{"beta1": 0.9, "precondition_frequency": 25, "adamw_weight_decay_other_params": 0.05}
Rows from block 3 of a small masked image model, named by matrix and row number. Rows with one number belong to one channel. Each number is 128 + 24 x the weight over its row's rms, rounded and kept within 0 to 255. All counts start at 0.
After each channel's rows are labels from the 100 images, of 14976, where the channel reaches its highest value: "patch colour" is the nearest of a few named colours to the mean colour under the peak; "strongest on" is what is common among them. Only what is clearly more common there than usual is listed. The data: Sentinel-2 satellite tiles (TerraMesh). In brackets: how many of the 100, against the usual share in percent.
# convs0: first 3x3 conv, stride 2 (model.blocks.3.convs.0.weight, 128x64x3x3, each kernel summed), inputs 0-63
# convs1: second 3x3 conv (model.blocks.3.convs.1.weight, 128x128x3x3, transposed, each kernel summed), outputs 0-127

convs0.43 [122  72 156 122 106 123  87  89  90 112 132 173 129 122 103 141  87 173 106 113 113 140 160 114 122 114 177 141 116 120 117 152 130 157 105 133 104 122 142 103 107  90 132 118 131 132 120 108 108  84 137 160 104 153 132 135 154 159 165 105 108 109 145 137]
convs1.43 [140 156 112 131 139 142 139  91 110 123 116 144 104 145 185 130 163 141 114 137 138 112 130 166 107 161  98 106  94 130 155 136 101  97  77 115 143 112 151 161 116 118 154 148 143 154  90  91 108 141  87 130 137  89 182 106 112 129 128 154 121 157 101 127 148 161 124 123 123 146 122  94 111 146 146 112 126 147 109 154  98 120 130 152 127 119 124 151 119  69  85  97 114 159 144 148 151 183  87 115 160 124 123 156 153 142 115 139 122 111  99 104 171 138 153 154 132  95 137 113 150 166  78 139 120 125 100 125]
patch colour: black (45 vs 17.6)
strongest on: snow or ice (90 vs 20.6); main land cover: snow or ice (71 vs 14.6)

convs0.75 [120  66 112 141 101 131 117 162  99 100 163 161 112  72 136 134 142  96 141 118 137 131 126 158 118  98 122 123 106 142 117 157 145 113 127 100 145  71 118 107 155 128 111 170 106  99 132 139 141 111 156 155 102 165 109 119 137 132 130 100 173 147 108 141]
convs1.75 [144 105 159 158 110 131 113 103 141 149 160 119 102 152 113 136 154  92 117 120 153 145 137 149 100 115 126  78 113 101 128 108 135 151 143 100  96 140 150 137 138 121 120 136 142 141 119 173 104  79 143 130 130 131 135 136 166 124  66  95 101 125 130  92 139  96 132 114 111 148 138 146 118 141 142 148 117 127 100 139 132 170 153 131 124 114 133 132 170 122 107 102 161 135 115 137 134 158  62  96 111 162 132 169 112  79 131 112 125 140 114 137 163 150  80 140 115 150 105 197 135 160 120 112 110 139 117 191]
patch colour: white (49 vs 4.1)
strongest on: snow or ice (78 vs 20.6); main land cover: snow or ice (64 vs 14.6)

convs0.49 [165  70 135  70 137 134 125 123 133 104 122 118  93 131 120  98 195 144 141 107 120 146 141 145 132 128 188 118 152  94 129 135 127 129 140 167 163 121 157 139 170 113 171 137 116 122 122 144  97 134 120 116 127 116 114 121 142 133 142  72 130 140 141 120]
convs1.49 [141 137  61 148 116 146 141 121  81 156 108 124 125 107 161  94 156 126 106  98 158 110 113 134 107 121 167  96 113 151 133 107 142 137  82 164 123 120 144 134 157 183 102 100 105 130 116 132 136 165 142 116 112 165 127 167 129 113 131 113 158 121 125 103 164 112 120 140 144 151 164 112 150 163 165 153 179 122  94 128 159 127 108 164 120 103 128 137 106 140  90 175 178 143 116 110 140 113 106 101 145 153 122 152 117 105 119 117 166 140 111 155 120 122 133 148 112 125  95 162 130 192 128 126 140 144 126 146]
patch colour: white (52 vs 4.1)
strongest on: snow or ice (85 vs 20.6); main land cover: snow or ice (72 vs 14.6)

convs0.2 [110 150 139 122  75 160 162 120  96  78 149 132  95  76 114 134 109 133 146 139 127 127 111 135  90 132 135 122 128 100 130 123 130 135 110 126 107  79 144 145 163 119 137 112 131 135 158  90 117 132 137 167  75 102  88 144 105 112 132  87 162 156 135 122]
convs1.2 [149 167 127 124 109 156  90  93 107 115 124 103 133 122 120  81 107 143 125  94 164  97 163 105 117 102 139 134 127 100 151 132 111 107 158 155 135 103  87 118 154  92 137 160 121 108 162 135 134  87 154 143 154 119 152 129 161  84 103 131 141 150 127 102 162 121 146 108 109 139 150  91 133 140 121 129 122 157 155 131 125 135 141 155 123  98 168 160 146 103  92 114 150 183  94 112 130 149 102 138 141 132 163 145 104 117 119 152  98 183  66 142 148 175  97 134 117 145 140 114 172 119 111 143 124 134 106 143]
patch colour: black (44 vs 17.6)
strongest on: snow or ice (57 vs 20.6); main land cover: snow or ice (34 vs 14.6); flooded vegetation (31 vs 10.2)

convs0.88 [144 129 145 121 154 102 105 115 130  87 121 129 196 169 148  88 139 146 144 122 127  71 155  90 166 171 144 101 151 129 110 131 135 142 130 113 121 126 130 131 188 102 127 139 127 114 137 132 130  87 120 156 140 154 160 103 123 124 145 131 117 103  89 131]
convs1.88 [130 101  99 113 152  85  91  97 114 171 106 163  90 136 140 139 143 143 127 107 110 150 103 120 135 113 153  86 135  95 120  98 133 114  75 113 140 105 143  79 109 159 103 142 124 131 113 126 120 138 148 134 143 110 108 147 161 163 154 129 162  83 123 105 146 162 133 138 130  79  72 115 127 121 141 112 139 141 131 161 130 117 115 172 143 128  97 124 141 118 146 119 169 104 129  98 130 166 160 117 123 120 118 131 110 116 113  98 144  90 156  83  84  94 102  83 148 158 127 130 157 117  97 141 130  89 141 158]
patch colour: grey (81 vs 26.5)
strongest on: snow or ice (91 vs 20.6); main land cover: snow or ice (67 vs 14.6)

convs0.23 [168 112 105  91 107 113 144 147 155 122 147 154 115 173 118 181 176 114 125 130 106 122 124 111 109 118  95  90 158  71 108 121 122 119 125  98 123 146 136 125 112 139 206 101 170 124 120 120 127 160 123 132 120 110 152 132 129 130 137 129 126 138 153 109]
convs1.23 [105 148 130 138 130 110 158 162 126 116 111 109 119  93 115 131  99 149  93 119 169 109 125 109 104 110 163 141 128 120 123  99 149 141 119 142 127 172 104  96  99 151  87 100 125 118  82 153 126 178 136 120 155 113 120 126 122 157 167 101 125 117 141 108 175 148 115 168 124 147 100 135 143 165 189 160 150 107  79 119  97 116 116  95 110 141 140 120 122 101 118  99 125 120 112 145 145 144 110  85  92  90 127  89 138 132 139 133 154 113 139 114 126 116 100 102 147 137 110  85  94  60 111 125 154 121 136 160]
patch colour: grey (72 vs 26.5)
strongest on: snow or ice (90 vs 20.6); main land cover: snow or ice (71 vs 14.6)

convs0.36 [137 107 125 162 179 112  98 110 154 112 124 117 146  85 149 125 121 104 100 132 111 112 138 137 156 146 164  94 123 171 136 134 171 158  90 147 106 146 143 115 118 148 113 149 130 144 151 126 144  96 150 157  92 190 139 120 130 113 123 174 143 104 139 103]
convs1.36 [131  95 134 127 119 126 127 163 168 158 166 141 104 164 164 107 163 109 127 122 177 148 120 117  83 126  88 136 101 125 139  99 116  91 147  87  72 158 120 138 136 108 117 120 109 105 135 122 142 105 104 130 112 103 139 129 190  84 158 131  85 135 112 171 121 126 133 154  84 158 137 124 152 132 118 123 114  98 156 151 118 104 160 123 152 140 138 122 135 131 175 104  92 105 133 163 148 155 143 154 172  98 139 128 128 121 141 183 130  99 126 135 148 125 119 104 130 135 137  87 135 136  91 125 133 154 164 148]
patch colour: grey (60 vs 26.5); pink (27 vs 9.3)
strongest on: snow or ice (89 vs 20.6); main land cover: snow or ice (68 vs 14.6)

convs0.119 [111 129  91  83 108 148 138 133 135 126 112 159 122 158 181 129 129 141 120 123 147 133  84 156 142 120 105  98 169 115 114  66 121  78 124 114 108 162 172 115 175 162 140  97 114 112 130 135 112 106 130 138 157 128 122 164 136 106 101 145 126 134 112 130]
convs1.119 [128 106 187 139 139 124 113 134 122  98 117 129  81 174  97 114 107 200 134 142 167 124 158 110  97 112  95 136 132  88  78 124  89 143 171 131 130 137 117 182 145 118 105 141 137 157 122 117 148 127 155 126 104 131 108 128 147 131  89 118 120 156 131 145 109 118 150 137 139 144 146 114 165 105  85 167 127 137 130 130 131 126 141 120  82 132 121 136 161 158 134  95 157 128  99 161  81 118 121 146 139 112 123 134 139 125 126 106  98 130  78 133 133 154 136 109  88 174 138 122 114 112 189 129 159 112 127 113]
patch colour: white (43 vs 4.1); pink (31 vs 9.3)
strongest on: snow or ice (64 vs 20.6); main land cover: snow or ice (50 vs 14.6)

convs0.117 [111  77 100 153  83 128 139 123 188 115  83 140 124 117 144 127 122 151 124 116 110 125 117 162  78 130 122 158 106 107 124 150 134 154  95 142 105 156 131 175 119 124 116 111 111 110 141 158 112 125 156 156 126 132 145  87 116 145 131  98 188 139 133 138]
convs1.117 [131 116 149 146 146 162 172 162 120 146 113 125 117 128 113 119 108 174 118 139 154 152 146 149 134 138 115 133 131 164 130 113 144 104 148 159 107 177 113 161 104 132 110 137 125  89 142 114 127 135 105 130 170 120 153 135 166  83  88 113 110 154 131 132 122 139 156 129 129 161 174 181 165 131 144 146 106 141 114 137 132 123  96 118 132 167 126 148 141 143 158 129 109 151 125 151 145 145 128 115 125 123 149 106 119 112 132 114 115  84 101 171  85 161 161  99 162 111 136 180 173 181 153 155 164  96 106  97]
patch colour: white (28 vs 4.1)
strongest on: snow or ice (88 vs 20.6); main land cover: snow or ice (72 vs 14.6)

convs0.122 [180 138 121 123 110  89  95 101 122 137 133 142 113 158 149 119 175 159 148 126 114  73 116  91 175 168 112 159 104  87 127  94 170 135 138 127 144 163 142 149 114 137 137 136 142 137 112 130 132 115  91 142 132 147 102 131 162 146 127 129 165 101 116 141]
convs1.122 [142  63 123 134 153  92  94 146 114  79 151 133 109 131  87 123 131 129 113  79  94  86 125 154 140 160 112 128 127 111 163 127 139  94  97 114 109 158 144  89 126 159  91 161 138 112  92 109 179 154  99 136 117 110 105  95 143 152 152  96 137 115 191 106 137 149 136 132 124 135 103 156 152 147 116 122 143 109 118  90 130 102 118 134  92  96  97  95 132 149 116 109  94 129 132 157 116 128 146 102 111 112 123 119 128 114 128 102 111 145 159 156  77 142 137 128 182 131 109 115 133 101 128 141 117 132  99 153]
patch colour: grey (61 vs 26.5)
strongest on: snow or ice (88 vs 20.6); main land cover: snow or ice (67 vs 14.6)

convs0.42 [155  79 120 127 110  98 118 155 132 127 102  97 132 128 112 113 108 114 170 129 152  90 100 128 118  92 145  93  89 112 131  99 101 141 142  85  96 106 149 161 135 189 115 149 136 133 154 124 121  95 153 121 128 150 141  89 111 153 113  84 131 131 143 119]
convs1.42 [157 115 103 120 121 131 136 106 109 181 185 133 142 126 128 175 152 158 118 124 150 178 116 131 132 163 127 140 147 113 133 145 123 141 133 157  91 167 131 181 135 162 109 135 134 107 117 109 145  92 141 139 120 125 121 136 160 107 133 158 110 163 135 111 147 109 138 103 102 174 104 192  90 126 158 109 134 136 127 112 159 120 111 119 131 129 152 118 143 110 105  97 134 101 122  95 127 105 151 123 133  98 146 130 109 103 136 112 157 122  63 148 161 130  86 134 118 163 116 124 104 139 132 184  80 113 155 162]
patch colour: black (41 vs 17.6)
strongest on: snow or ice (56 vs 20.6); main land cover: snow or ice (34 vs 14.6)

convs0.85 [156 129 116 145  95 139 135 112 182 130 147 118 189 118 128 143 124 115 134 167 166 138 108  87 116 160 123 134 153  78 149  86 106 119 156 110 124 120 114 140 105 138 141 154 117 153 132 185  93 155 153 121 131 125 109 118 156 162 140 134 148 124 155  98]
convs1.85 [112 127 108 128 126 101 135 135 145 171 134 120 127 157 131 179 124 107 139 134 116 146 134 152 144 161 107 114 158 151 144 168 118 156 134 127 132 131 140 120  75 186 112 109  99 163 167 123 141 152 130 147  97  85  92 120 115  96 163 142 117 135 135 114 128  76  80 128 141 143 147  93 151 139 122 154 159 116 113 171 100 100 151 106  98  76 161 103 124 162 134 123 100 119 153 133 113 102 110 122 112 143 137 142 121  93  87 152 104 169 111 128 112 156 150 142 162 163 164 100 116 128 101  95 119 163 126 121]
patch colour: grey (63 vs 26.5)
strongest on: snow or ice (90 vs 20.6); main land cover: snow or ice (70 vs 14.6)

convs0.34 [ 68 102 143 113 121 116 130 116  91 119 170 149  72 130 160 124  92 127 117 132 140 155 128 135 118 103 148 106 110 101  57 139 135 142 100 113  83 145 110 117 139 106 121 146 136 106 155 131 163 118 101 148 116 141 103 149 110 134 161 104 143 129 153 156]
convs1.34 [142 123  96 121  87 126 104 127  86 130 103 123 123 107 137 178  85 154 109 134 124 130 144 118 103 136 144 131 131  83 134 166  68 141 118 167 122  89  96 124 134  97 129 169 156 138 109 129 142  83 121 135 135 109 121 132 155  85 122 106 128 164 118 136 149 109 127 133  88 152  91 109 128  92 117  88 125 139 161 128 125 124 154 120 125 155 136 105 128 102 116 136 192 148 140 171  79 120 139 100  92 142 126 141  87 131 138 105  90 141 134  86 133 153 144 134 148 149 113 122 101 105 161  81 150 144 160 144]
patch colour: black (54 vs 17.6)
strongest on: snow or ice (74 vs 20.6); main land cover: snow or ice (50 vs 14.6)

convs0.109 [ 91  87 128 110 124 110 103 125 116  61 152 155 142 129 154  66 116 155 143 120 128 129 128 133 184 142  82  97 124 167 164 135 158 156 153 132 150 136 132 156 121 137  85 152 126 121 108 118 101 101 102 129 139 146 158 139 123 133 129 129 139 124 101 110]
convs1.109 [141 107 163 117 154 119 131  99  90 151 149 141 101 153  88 121 140 125 131 137 136 122 198 145 126 123  95 108 116  98 131 184 123 135 105 136  66 114 150 196 128  93 147  83 138 143 114 119 149 113 118 164 102 121 137 167 141 138 135 128  99  82 100 133  89 136 119 184 134 135 101 118 104 119 109 164 120 131 131 106 105 146 120 138 151 129 104 130 104 153 137 123 112 143 121 136 151 142 126 161 141 174 140 154  82 146 137 108 142 104 131 108 112 140 103 130 100 103  83  99 112 176 129 117 125 129 150  99]
patch colour: grey (59 vs 26.5)
strongest on: snow or ice (83 vs 20.6); main land cover: snow or ice (60 vs 14.6)

convs0.48 [116 127 128 125 151  97 118  90 152 124 139 135 114 137 106 114 111 144 138  85  93 111 119 150 183 109 131 114 120 138 112 105 140 130 115 154  97 152 135 114 148 176 137 103 142 152 124 133 140  92 128 149  99 201 130 111 119  90 113 181  95 160 113 153]
convs1.48 [142 107 144 107 118 114  99 128 148 149 101 116 118 139 146 166 148 123 108 155 141 156 139  96 141 112  89 227 125 128  97 128 131 130 163 134  90 159 126 149 116  82 103 105  87 112 119  96 141 122 142 128 139  99 116 111 161 109 121 123  86 133 124 130 139 127 132 155 132 142 109 113 151 126 139 124  88 123 143 137 117  98 137 100 168 110  63  75 133 141 173 140 108 140 140 128 108 135 149 150 104  57  96 128  94 134 120 152 110 118 147 133 103 126 113 104 115 131 149 109 166  93 149 123 120 109 145 116]
patch colour: pink (36 vs 9.3)
strongest on: snow or ice (70 vs 20.6); main land cover: snow or ice (45 vs 14.6)

convs0.9 [114 119 122 103 142 163 131 155 151 212 118 102 122 139  91  98 156 106 124 149 155 118 138 121  65 111 152 130 127 128 103 122 121 133 133 155 120 156 123 137 129 179 116 134 161 117 128 123 114 121 122 170  92 139 139 129 151 133 142 182 155 101 130 109]
convs1.9 [ 81  90 107 140 132 108 132 171  97 114 138 102 128 119 125 141 147 143 135 125 103 137 118 155 118 164 116 158 101 142 175 159 148 110 124  97 149 172 127 117 101 101 135 155 107 164 132 124 104 118 143 110 107 131 103 151 125 166 129 134 108 163 112 112 142 167 110 138 139 168  98 146 169 141 135 152 169 125 183 117 139 128 108 149 113 117 135 116 114 145 106 145 148 139 118  93 128 113 135 151 133 127 100 137 172 117 152 123 106 207 124 106 158 164 161 168  86 156 136 134 120 104 115 149 118 189 106 130]
patch colour: white (45 vs 4.1)
strongest on: snow or ice (89 vs 20.6); main land cover: snow or ice (68 vs 14.6)

convs0.55 [129 125  92 124 168 167 108 120 176  99 118 132  81 104  84 133 168 129 116 130 113 147 149 129 141 123 175 114 137 168 144 105 125 156 120 149 117 135 107 126 137 117 133 108 156 156 138 149 112 111 122 162 137 149 135 145 157 121 171 154 107 163  75 159]
convs1.55 [170 134  75 141 115 161 101 126 124 129 113  99 152 140  76 145 172 114 159 133 127 106 129 185 129 103 147 144 125 177  80 109 169 132 119 128 133 152 128 154 161 127 106 116 173 129 174 123  93  89 100 143 146  76 120 157 141 130 142 130  66 126 130 152 149 111 125 133 105 147 106 146 152 114 167 145 136 107 157 116 126 149 107  99 151 118 109 120 125 156 142 105 151  89  73 158 114 107 122 147 107 106 105 114 129 114 123 137 101 117  86 127  99 142 102 116 139 129 136 115 116 156 134 105 131  96 120 116]
patch colour: white (43 vs 4.1)
strongest on: snow or ice (77 vs 20.6); main land cover: snow or ice (60 vs 14.6)

convs0.63 [105 106 106 128 102 130 147 122 171 159 136 115 101 120 107 111 135 136 167 162  96 144  94 151  91 135 102 134  92 139 107  72 144 118 116 118  81 139 139 147 151 200 126 119 110 176 119 150 141 105 145 136 140 129 133 134 130  97 144 143 111 119 106 101]
convs1.63 [132 122 156  80 114 111 135 125 110 104 159 153 152  81 125 156  91 118 141 153  94 125 157 121 175 164 137 157 123 128 123 124 129 162 148 132 155 150 102 213  95  89 112 113 116 103 120  87  82 130 136 125 122 133 125 109 137 161 124 106 137 157 134 166 146 134 103 130 133 128 133 156 145 123 129  98 101 145 131 116 128 115  92  93 150 129 124 109 109 135 179 144 127 142 122 112  73 129 115 132 128  77 161 109 144 120 142 103 147 171 175 120 112 143 165 118 121 126 174 121 134 129 142 172 141 122 124  95]
patch colour: pink (27 vs 9.3)
strongest on: snow or ice (68 vs 20.6); main land cover: snow or ice (40 vs 14.6)

convs0.93 [100  85 135 163 140 176 144 154  84 117 126 162  96 172 131 124 134 141 160 149 140 147  90 115  87  88 128 136 112 132 120 139 103 166 102 108 127 138 137 103 150 126 113 157 113 140 112  94 154  97 124 120 174 147 170 135 132  99 105 117 122 113 130 157]
convs1.93 [104 138 128 126 147 135 138 145 101 148 126 131 117 165 128 138 123 125 122 150 116 109 165 132 166 136 102 164 154  67 123 144  99 152 126  87 129 130 142 195 154 104 102 102  79 119 181 156 139 122 119  93  94 127  87 143 118 137  87 112 117 162 129 113 141 120 133 154 148 159  90 165  78 126 108 137 146  97  97 103 126 145 102 133  92 137 123 138 119 160 144 122 117  93 130 116 101 109 155 175 153 144  86 101 166 151 134 139 131 126 120 147 106 159 108 105 139 129 161  77 136 105 140 106 150 129 127 126]
patch colour: pink (32 vs 9.3); white (25 vs 4.1)
strongest on: snow or ice (93 vs 20.6); main land cover: snow or ice (75 vs 14.6)

convs0.113 [132 182 155 128 129 126 120  88 134 134 124  93 136 145 132 125 147 126 181 132 110 126 138 153 116 138 161 138  94 127 127  99  85 131  84 149 124 119 149 118 115 157 114 141 118 111 162 120 131  92 135 135 135 163 116 109 162 131 128 224 136 108 129 149]
convs1.113 [116  74 122  93  99 181 142 132 142 110 117 120 111 119 118 129 127 119 134 156 150 114 124 128 139 125 143 142 131  92 100 146 134 131  96 178 105  78 108 139 138 126 119 122 134 125 141 118  42 140 107 134 127 116  90 140 138 139 176  95 111 132 129 155 132 133 135 136 143 156 134 136 160 130 120 115 113 154 151  90 123 121 145 114 127 104 125  55 158 154 137 148  96 153 155 153  88 135 127 166 150  76 116 169 164 143 150 117 125 148 109 132  91 143 128 153 111 160 153 102 131  92 138  88 118  99 101 110]
patch colour: grey (71 vs 26.5)
strongest on: snow or ice (83 vs 20.6); main land cover: snow or ice (57 vs 14.6)

convs0.73 [124 120 137 128 108 151 144 110 168  88 137  89 126 103 104  98 104 130 155 134  92 118 120 150 128 147 135 130 170 162 128  86 131 159  87 119 144 120 148 165 147  91 123 117 140 130 144  97 111 115 120 149 130 135 165 125 160 134  94 149 179 185 156 136]
convs1.73 [116 145 136 125  99 126 112 154 178 127 127 132 147 140 130 111 150 135 130 161 119 136 145  88 100 147 114 165 172 139  87 120 144 133 148 105 127 134 129 139 127 109 132 110 127 138 136 101 105 124 136  94 115 116 158 128 126  97 109  77 135 134  99 137 123 155 169 134 108 138  94 120 169 131 146 122 157 139 155  93 139 171 141 152 119 147 141 124 135 166 101 105 124  71 107 157 135 152 205 143 143 135 151  89 129 157 113 186  97  87  77 135  96 150 147 148 130 126 172 118  77 134 133 134 155 125 114 116]
patch colour: white (96 vs 4.1)
strongest on: snow or ice (89 vs 20.6); main land cover: snow or ice (83 vs 14.6)

convs0.99 [127 117 140 115 126  77  99 130 131 151  82 161 172 145 135 108 107 123 142 136  94 145  88 149 106 109 145  98 169 114 117 100 143 113 110 117  95  89 115 139  78 115 124  99  92 172 156 147 126 109 104 167 127 125 129 162 121 130 151 102 156 141 123 121]
convs1.99 [116 146 105  99 144 134 165 103 140 145 112 116 123 103 114 115 119 164 146 151 126 144 124 121 129 165 109 185 134  67 123 128 129 165 127 123 160  92 129 116 127 133 136 116 127 121 182 101 164 128 125  97 142 134  95 124 173 125  68 114 141 131 135 154 154 127  81 107 102 124 163  79 124 123 120 132 149 102 151 168 111 151  61 158 157 155 140 101 108 126 130  89 107 121 136 146 117 120 177 126 115 131 149 160 163 138 143 114 130 156 133 112  92 117 137 121 124 113 143 120 153 146 177 180 131 140 113 138]
patch colour: white (69 vs 4.1)
strongest on: snow or ice (88 vs 20.6); main land cover: snow or ice (76 vs 14.6)

convs0.50 [119 159 145 108 105 143 163 106 141 109 142 106 148 179 126 162 143 123 130 138 110 137 163 148 142 175  90 148 126 183 137 148 118 174 167 136 131 121 144 144 154  91 111 123 112 164 148 127 118 116  79 122 114 112  93 137 172 116 146 130 133 156 125 101]
convs1.50 [165 155 157 143 113 143 135 113 123  97 106 154 105 115 135 120 125 137 152 196 166 102 196 125 129 149 120 135 106 108 125 139  85 140 168  97 131 131 148 103 140 148 167 159 165 133 120 134 134 131 132 103 100 145 123 115 107 145 181 112 153 105  95 100 139 135 139 109 131 114  95  81 136 145 129 125 156 122 139 173 141 172 178 124 151 118 145 136 173 123 126 143  98 156 127 117 140 152  76  93 122 148  96 137 133 142 111  93  96 126 101 114 108  84 108 123 147 127 119  94 101 161 135 132 117 138 142 106]
patch colour: grey (59 vs 26.5)
strongest on: snow or ice (88 vs 20.6); main land cover: snow or ice (52 vs 14.6)

convs0.110 [142 186 121 161 171 158 122 138 151 117 148 127 145 116 130 141 117 125  93 151 118 105 133 107 104 121 183 169 116 132 126 130 150 154 145 111 163 160 126 130 147 146 117 139 176 139 118 161 137 160  72 101 136 158 103 105 159 112 123 174 113 130 121 125]
convs1.110 [ 86  81 138 137 154 126 155 146 117 135 101 111 109 127 160 139 179 152 143 125 128 139 128 117 126 143 186 108 113 111 116 110 128 143 110 112 129 166 174 106 119 105  81 129 193 149 103 101 110 140 101 139 109 128 115 135  86 111 172 115 120 159 116 147 118 147 140 133  94 123 119 103 128 120 104 125 116 113 164 162  77 107 163 107 142 109 116 121  88 114 137 114 147 124 161 134 100 138 109 116 180  93 118 128 142 152 170 100 104 107 129 117 115 108 142 143 116 128 127  96 114 118  79 139 123 201 139 118]
patch colour: pink (28 vs 9.3)
strongest on: snow or ice (91 vs 20.6); main land cover: snow or ice (69 vs 14.6)

convs0.1 [176  77 111 142 132 171 154 118 110  74 150 121 130 140 156 114 136 105 161  99 121 151 150 176 149 111 112 131 112 138 163 136 125 132 123 130 141 166 151 142 137  82 146 140  97 107 127 127 138  75 115 143 152 105 140 106 141 141 104  81 106 117 139 130]
convs1.1 [114 120 147 158 107 131 126 106 135 128 159 108 132 143 150 128 116 134 108 164 113 102 162 144 133 115 146 117  90 105 138 114 125 102 107 116 135 122 151 183 101  95 100  97 141  78 116 143  94  75 142  87 123 128 133 204 185 137 100 135 102 158  83 131 122  98 130 133 133 149 123  99 106 116 157 133  89 133 147 116 156 141 107 195 105 103 152 123 133 127 153 136 125 125  89 150 175 128 122  92 111 169 134 130 115 161 125 135 134  74 115 108 126 108 112 100 124 120 168 140 115 134 148 133 122 130 101 136]
patch colour: white (48 vs 4.1); pink (33 vs 9.3)
strongest on: snow or ice (82 vs 20.6); main land cover: snow or ice (64 vs 14.6)

convs0.39 [107 136 128 152 148 137 133 171  98 151 176 138 155 114 138 142 129 108 144 158 126 158 124 111  57 128 114 143 155 109 103 156 131 102 131 148 192 169 114 143 134 122 140 128 130  79 134 142 109 142  87 143 146 122 150 142 130 125 104  77 121 124 150 108]
convs1.39 [125 147 128 109 154 131  99 145  87 149 163 147 147 159 182 141 139 132  89 105 126 103  96 115 152 135 151 113 148 157 130 150  96 137 134 113 117 114 123 116 125 135 129 132 105 189 107  97 139 152 141  71 103 129 103 143  78 156  99  85 115 154 152 137 134 148 154 122 135 126 121 138 127 116 169 145 140 108  98 137 165 128 128 130 124 123 155 153 147 147 143 142 157 110 195 104 143 145  99 104 126 140 130  81 147 151 130 123 169 127 126 107 152  91 160 154  85 142 151 138 126 144 130 147 141 196 158 141]
patch colour: grey (56 vs 26.5)
strongest on: snow or ice (93 vs 20.6); main land cover: snow or ice (75 vs 14.6)

convs0.38 [165 171 141 131  97 110 133 158 132 153 127 112 150 132 130 147 117 122 120 191 118 130 127 165  77  91 162 147 134  94 138  86 112 101 157 122 149 100 144  99  93 103 131 130  91 124 118 167 142  95 138 153 147 127 138 158 153 114 109 148 158 138 134 133]
convs1.38 [139 176 153 115 149 133 140 102 165 150 104 111 156 143 123  94 152 141 168 126 130 149 127 138  97 126 125 148 136 112 138 101 128 108 112  85 135  54 130  77 133 140 125 129 130 189 126 123 101 131 103  98  99 142 138 100 144 189 102 119 142 134 146 130 189 110 125 109 107 108  80 134 122 124 109  94 140 125  93  84 110 114 114 109 136 125 132 123 115 146  75 127 139 117 165 122 105 125 137 119 122 152  88 125 140 141 126 151 139 177 176 126 170 129 144 112 142 120 172 118 125 103 143  97 141 162 124 130]
patch colour: pink (26 vs 9.3)
strongest on: snow or ice (83 vs 20.6); main land cover: snow or ice (66 vs 14.6)

convs0.114 [107  73 136 106 112 117 126 111  73 118 127 138 118 155  87 129  89 119 116 121 125 112  78 169 149 139 133 132 138 170 145 142 152 158 103 158 121 118 126 140 125 130 148 100 102 159  93 117 139  95 164 139 143 137 142 171 172 142 111 131 138 171 134 145]
convs1.114 [142 101 116 117 128  84 132  93 150 116 170 154 127 110  63  88 110 108 144  91 130 122 173 123 100 146 111 139 126 136 115 121 137  96 129 152 113  87 133 182  97 124 100 114 119 140 102 142 149  97 121  84  85  98 184 156 161 158 137 158 134 101 151  92 161 110 149 127 121 146 115 125 149 114 154 104 135 127 154 109 142 141 136 131 132 104 131 151 160 182 128 147 101 113 119 169 127  88 151 119 108 132 120 118 145 142  96 136 138 111 127 129 184 126 125 122 151 137 119 163 145 100 136  96 120 122  79 125]
patch colour: black (41 vs 17.6)
strongest on: snow or ice (79 vs 20.6); main land cover: snow or ice (57 vs 14.6)

convs0.116 [152  61 126 106 169 105 113 143  99 115 117 126 138 123 123 136 121 153 150 154 129 106 103 139 154 122 100 120 149 146 125 148 148 165 135 167 168 136 139 131 139 119 106 124  97 131 102 160 130 125 137 123 143 183  95 151 128 131  83  70  88 160 137 128]
convs1.116 [102  87 147 154 132 154 109 140 132 134 110 115 123 128 118 126 179 132 154 123 134 109 124 111 108 117 125 130 108 144 147 155 114 142 146 102 131 126 134 153  86 136 129 128 169  83 110 126 155  93  67  98 124  76 106 162 112 131 120  89 140 101 179  85 132 111  91  92 129 132 127 125 100 102 175 149 142 104 110 102 111 113 128 197 104 157 138 140 124  96 129  91  99  99 162 140 148 106 159 118 113 159 154 106 165 119 152 130 145 112 117 145 160 129 117  92 127 132 146 181 151 118 128 110 141 119 104 141]
patch colour: white (29 vs 4.1)
strongest on: snow or ice (79 vs 20.6); main land cover: snow or ice (69 vs 14.6)

convs0.8 [ 97 115 142 151 108 154 103 161 132  78 140 165 144 122 122  91 152 124 114 109 150 122 100 136 203 147 116 105 128 118 102 136 162 153 141 134 156 187 170 123 162 126 145  98 105 138 116 120 153 109 104 135 110 169 124 145 135 137 109 112 114 132 115 113]
convs1.8 [150 129 119 104 117 139  79  99 103 101 120 127 116 170 125 107 158 138 133 149 127 112  95 109  90  85 134 117  92 106 126 128 114  97 143 130  92 149 139 149 107  95 178 103 125 107  91  83 121 124  95 124 112 142 114 139 169 125 136 140 126  93 129 146 103  86 147 153 108 157 103 167 122 163 125 146 156 149 133 137 117 115 115 123 106 132 106 134 129 141 166  97 136 169 120 132 144 120 126 162 102 158 133 139  98 117 141 116 133  62  94 137 143 122 100  68  94 133 141 102 162 124 177 133 125  73 138 119]
patch colour: pink (32 vs 9.3)
strongest on: snow or ice (76 vs 20.6); main land cover: snow or ice (62 vs 14.6)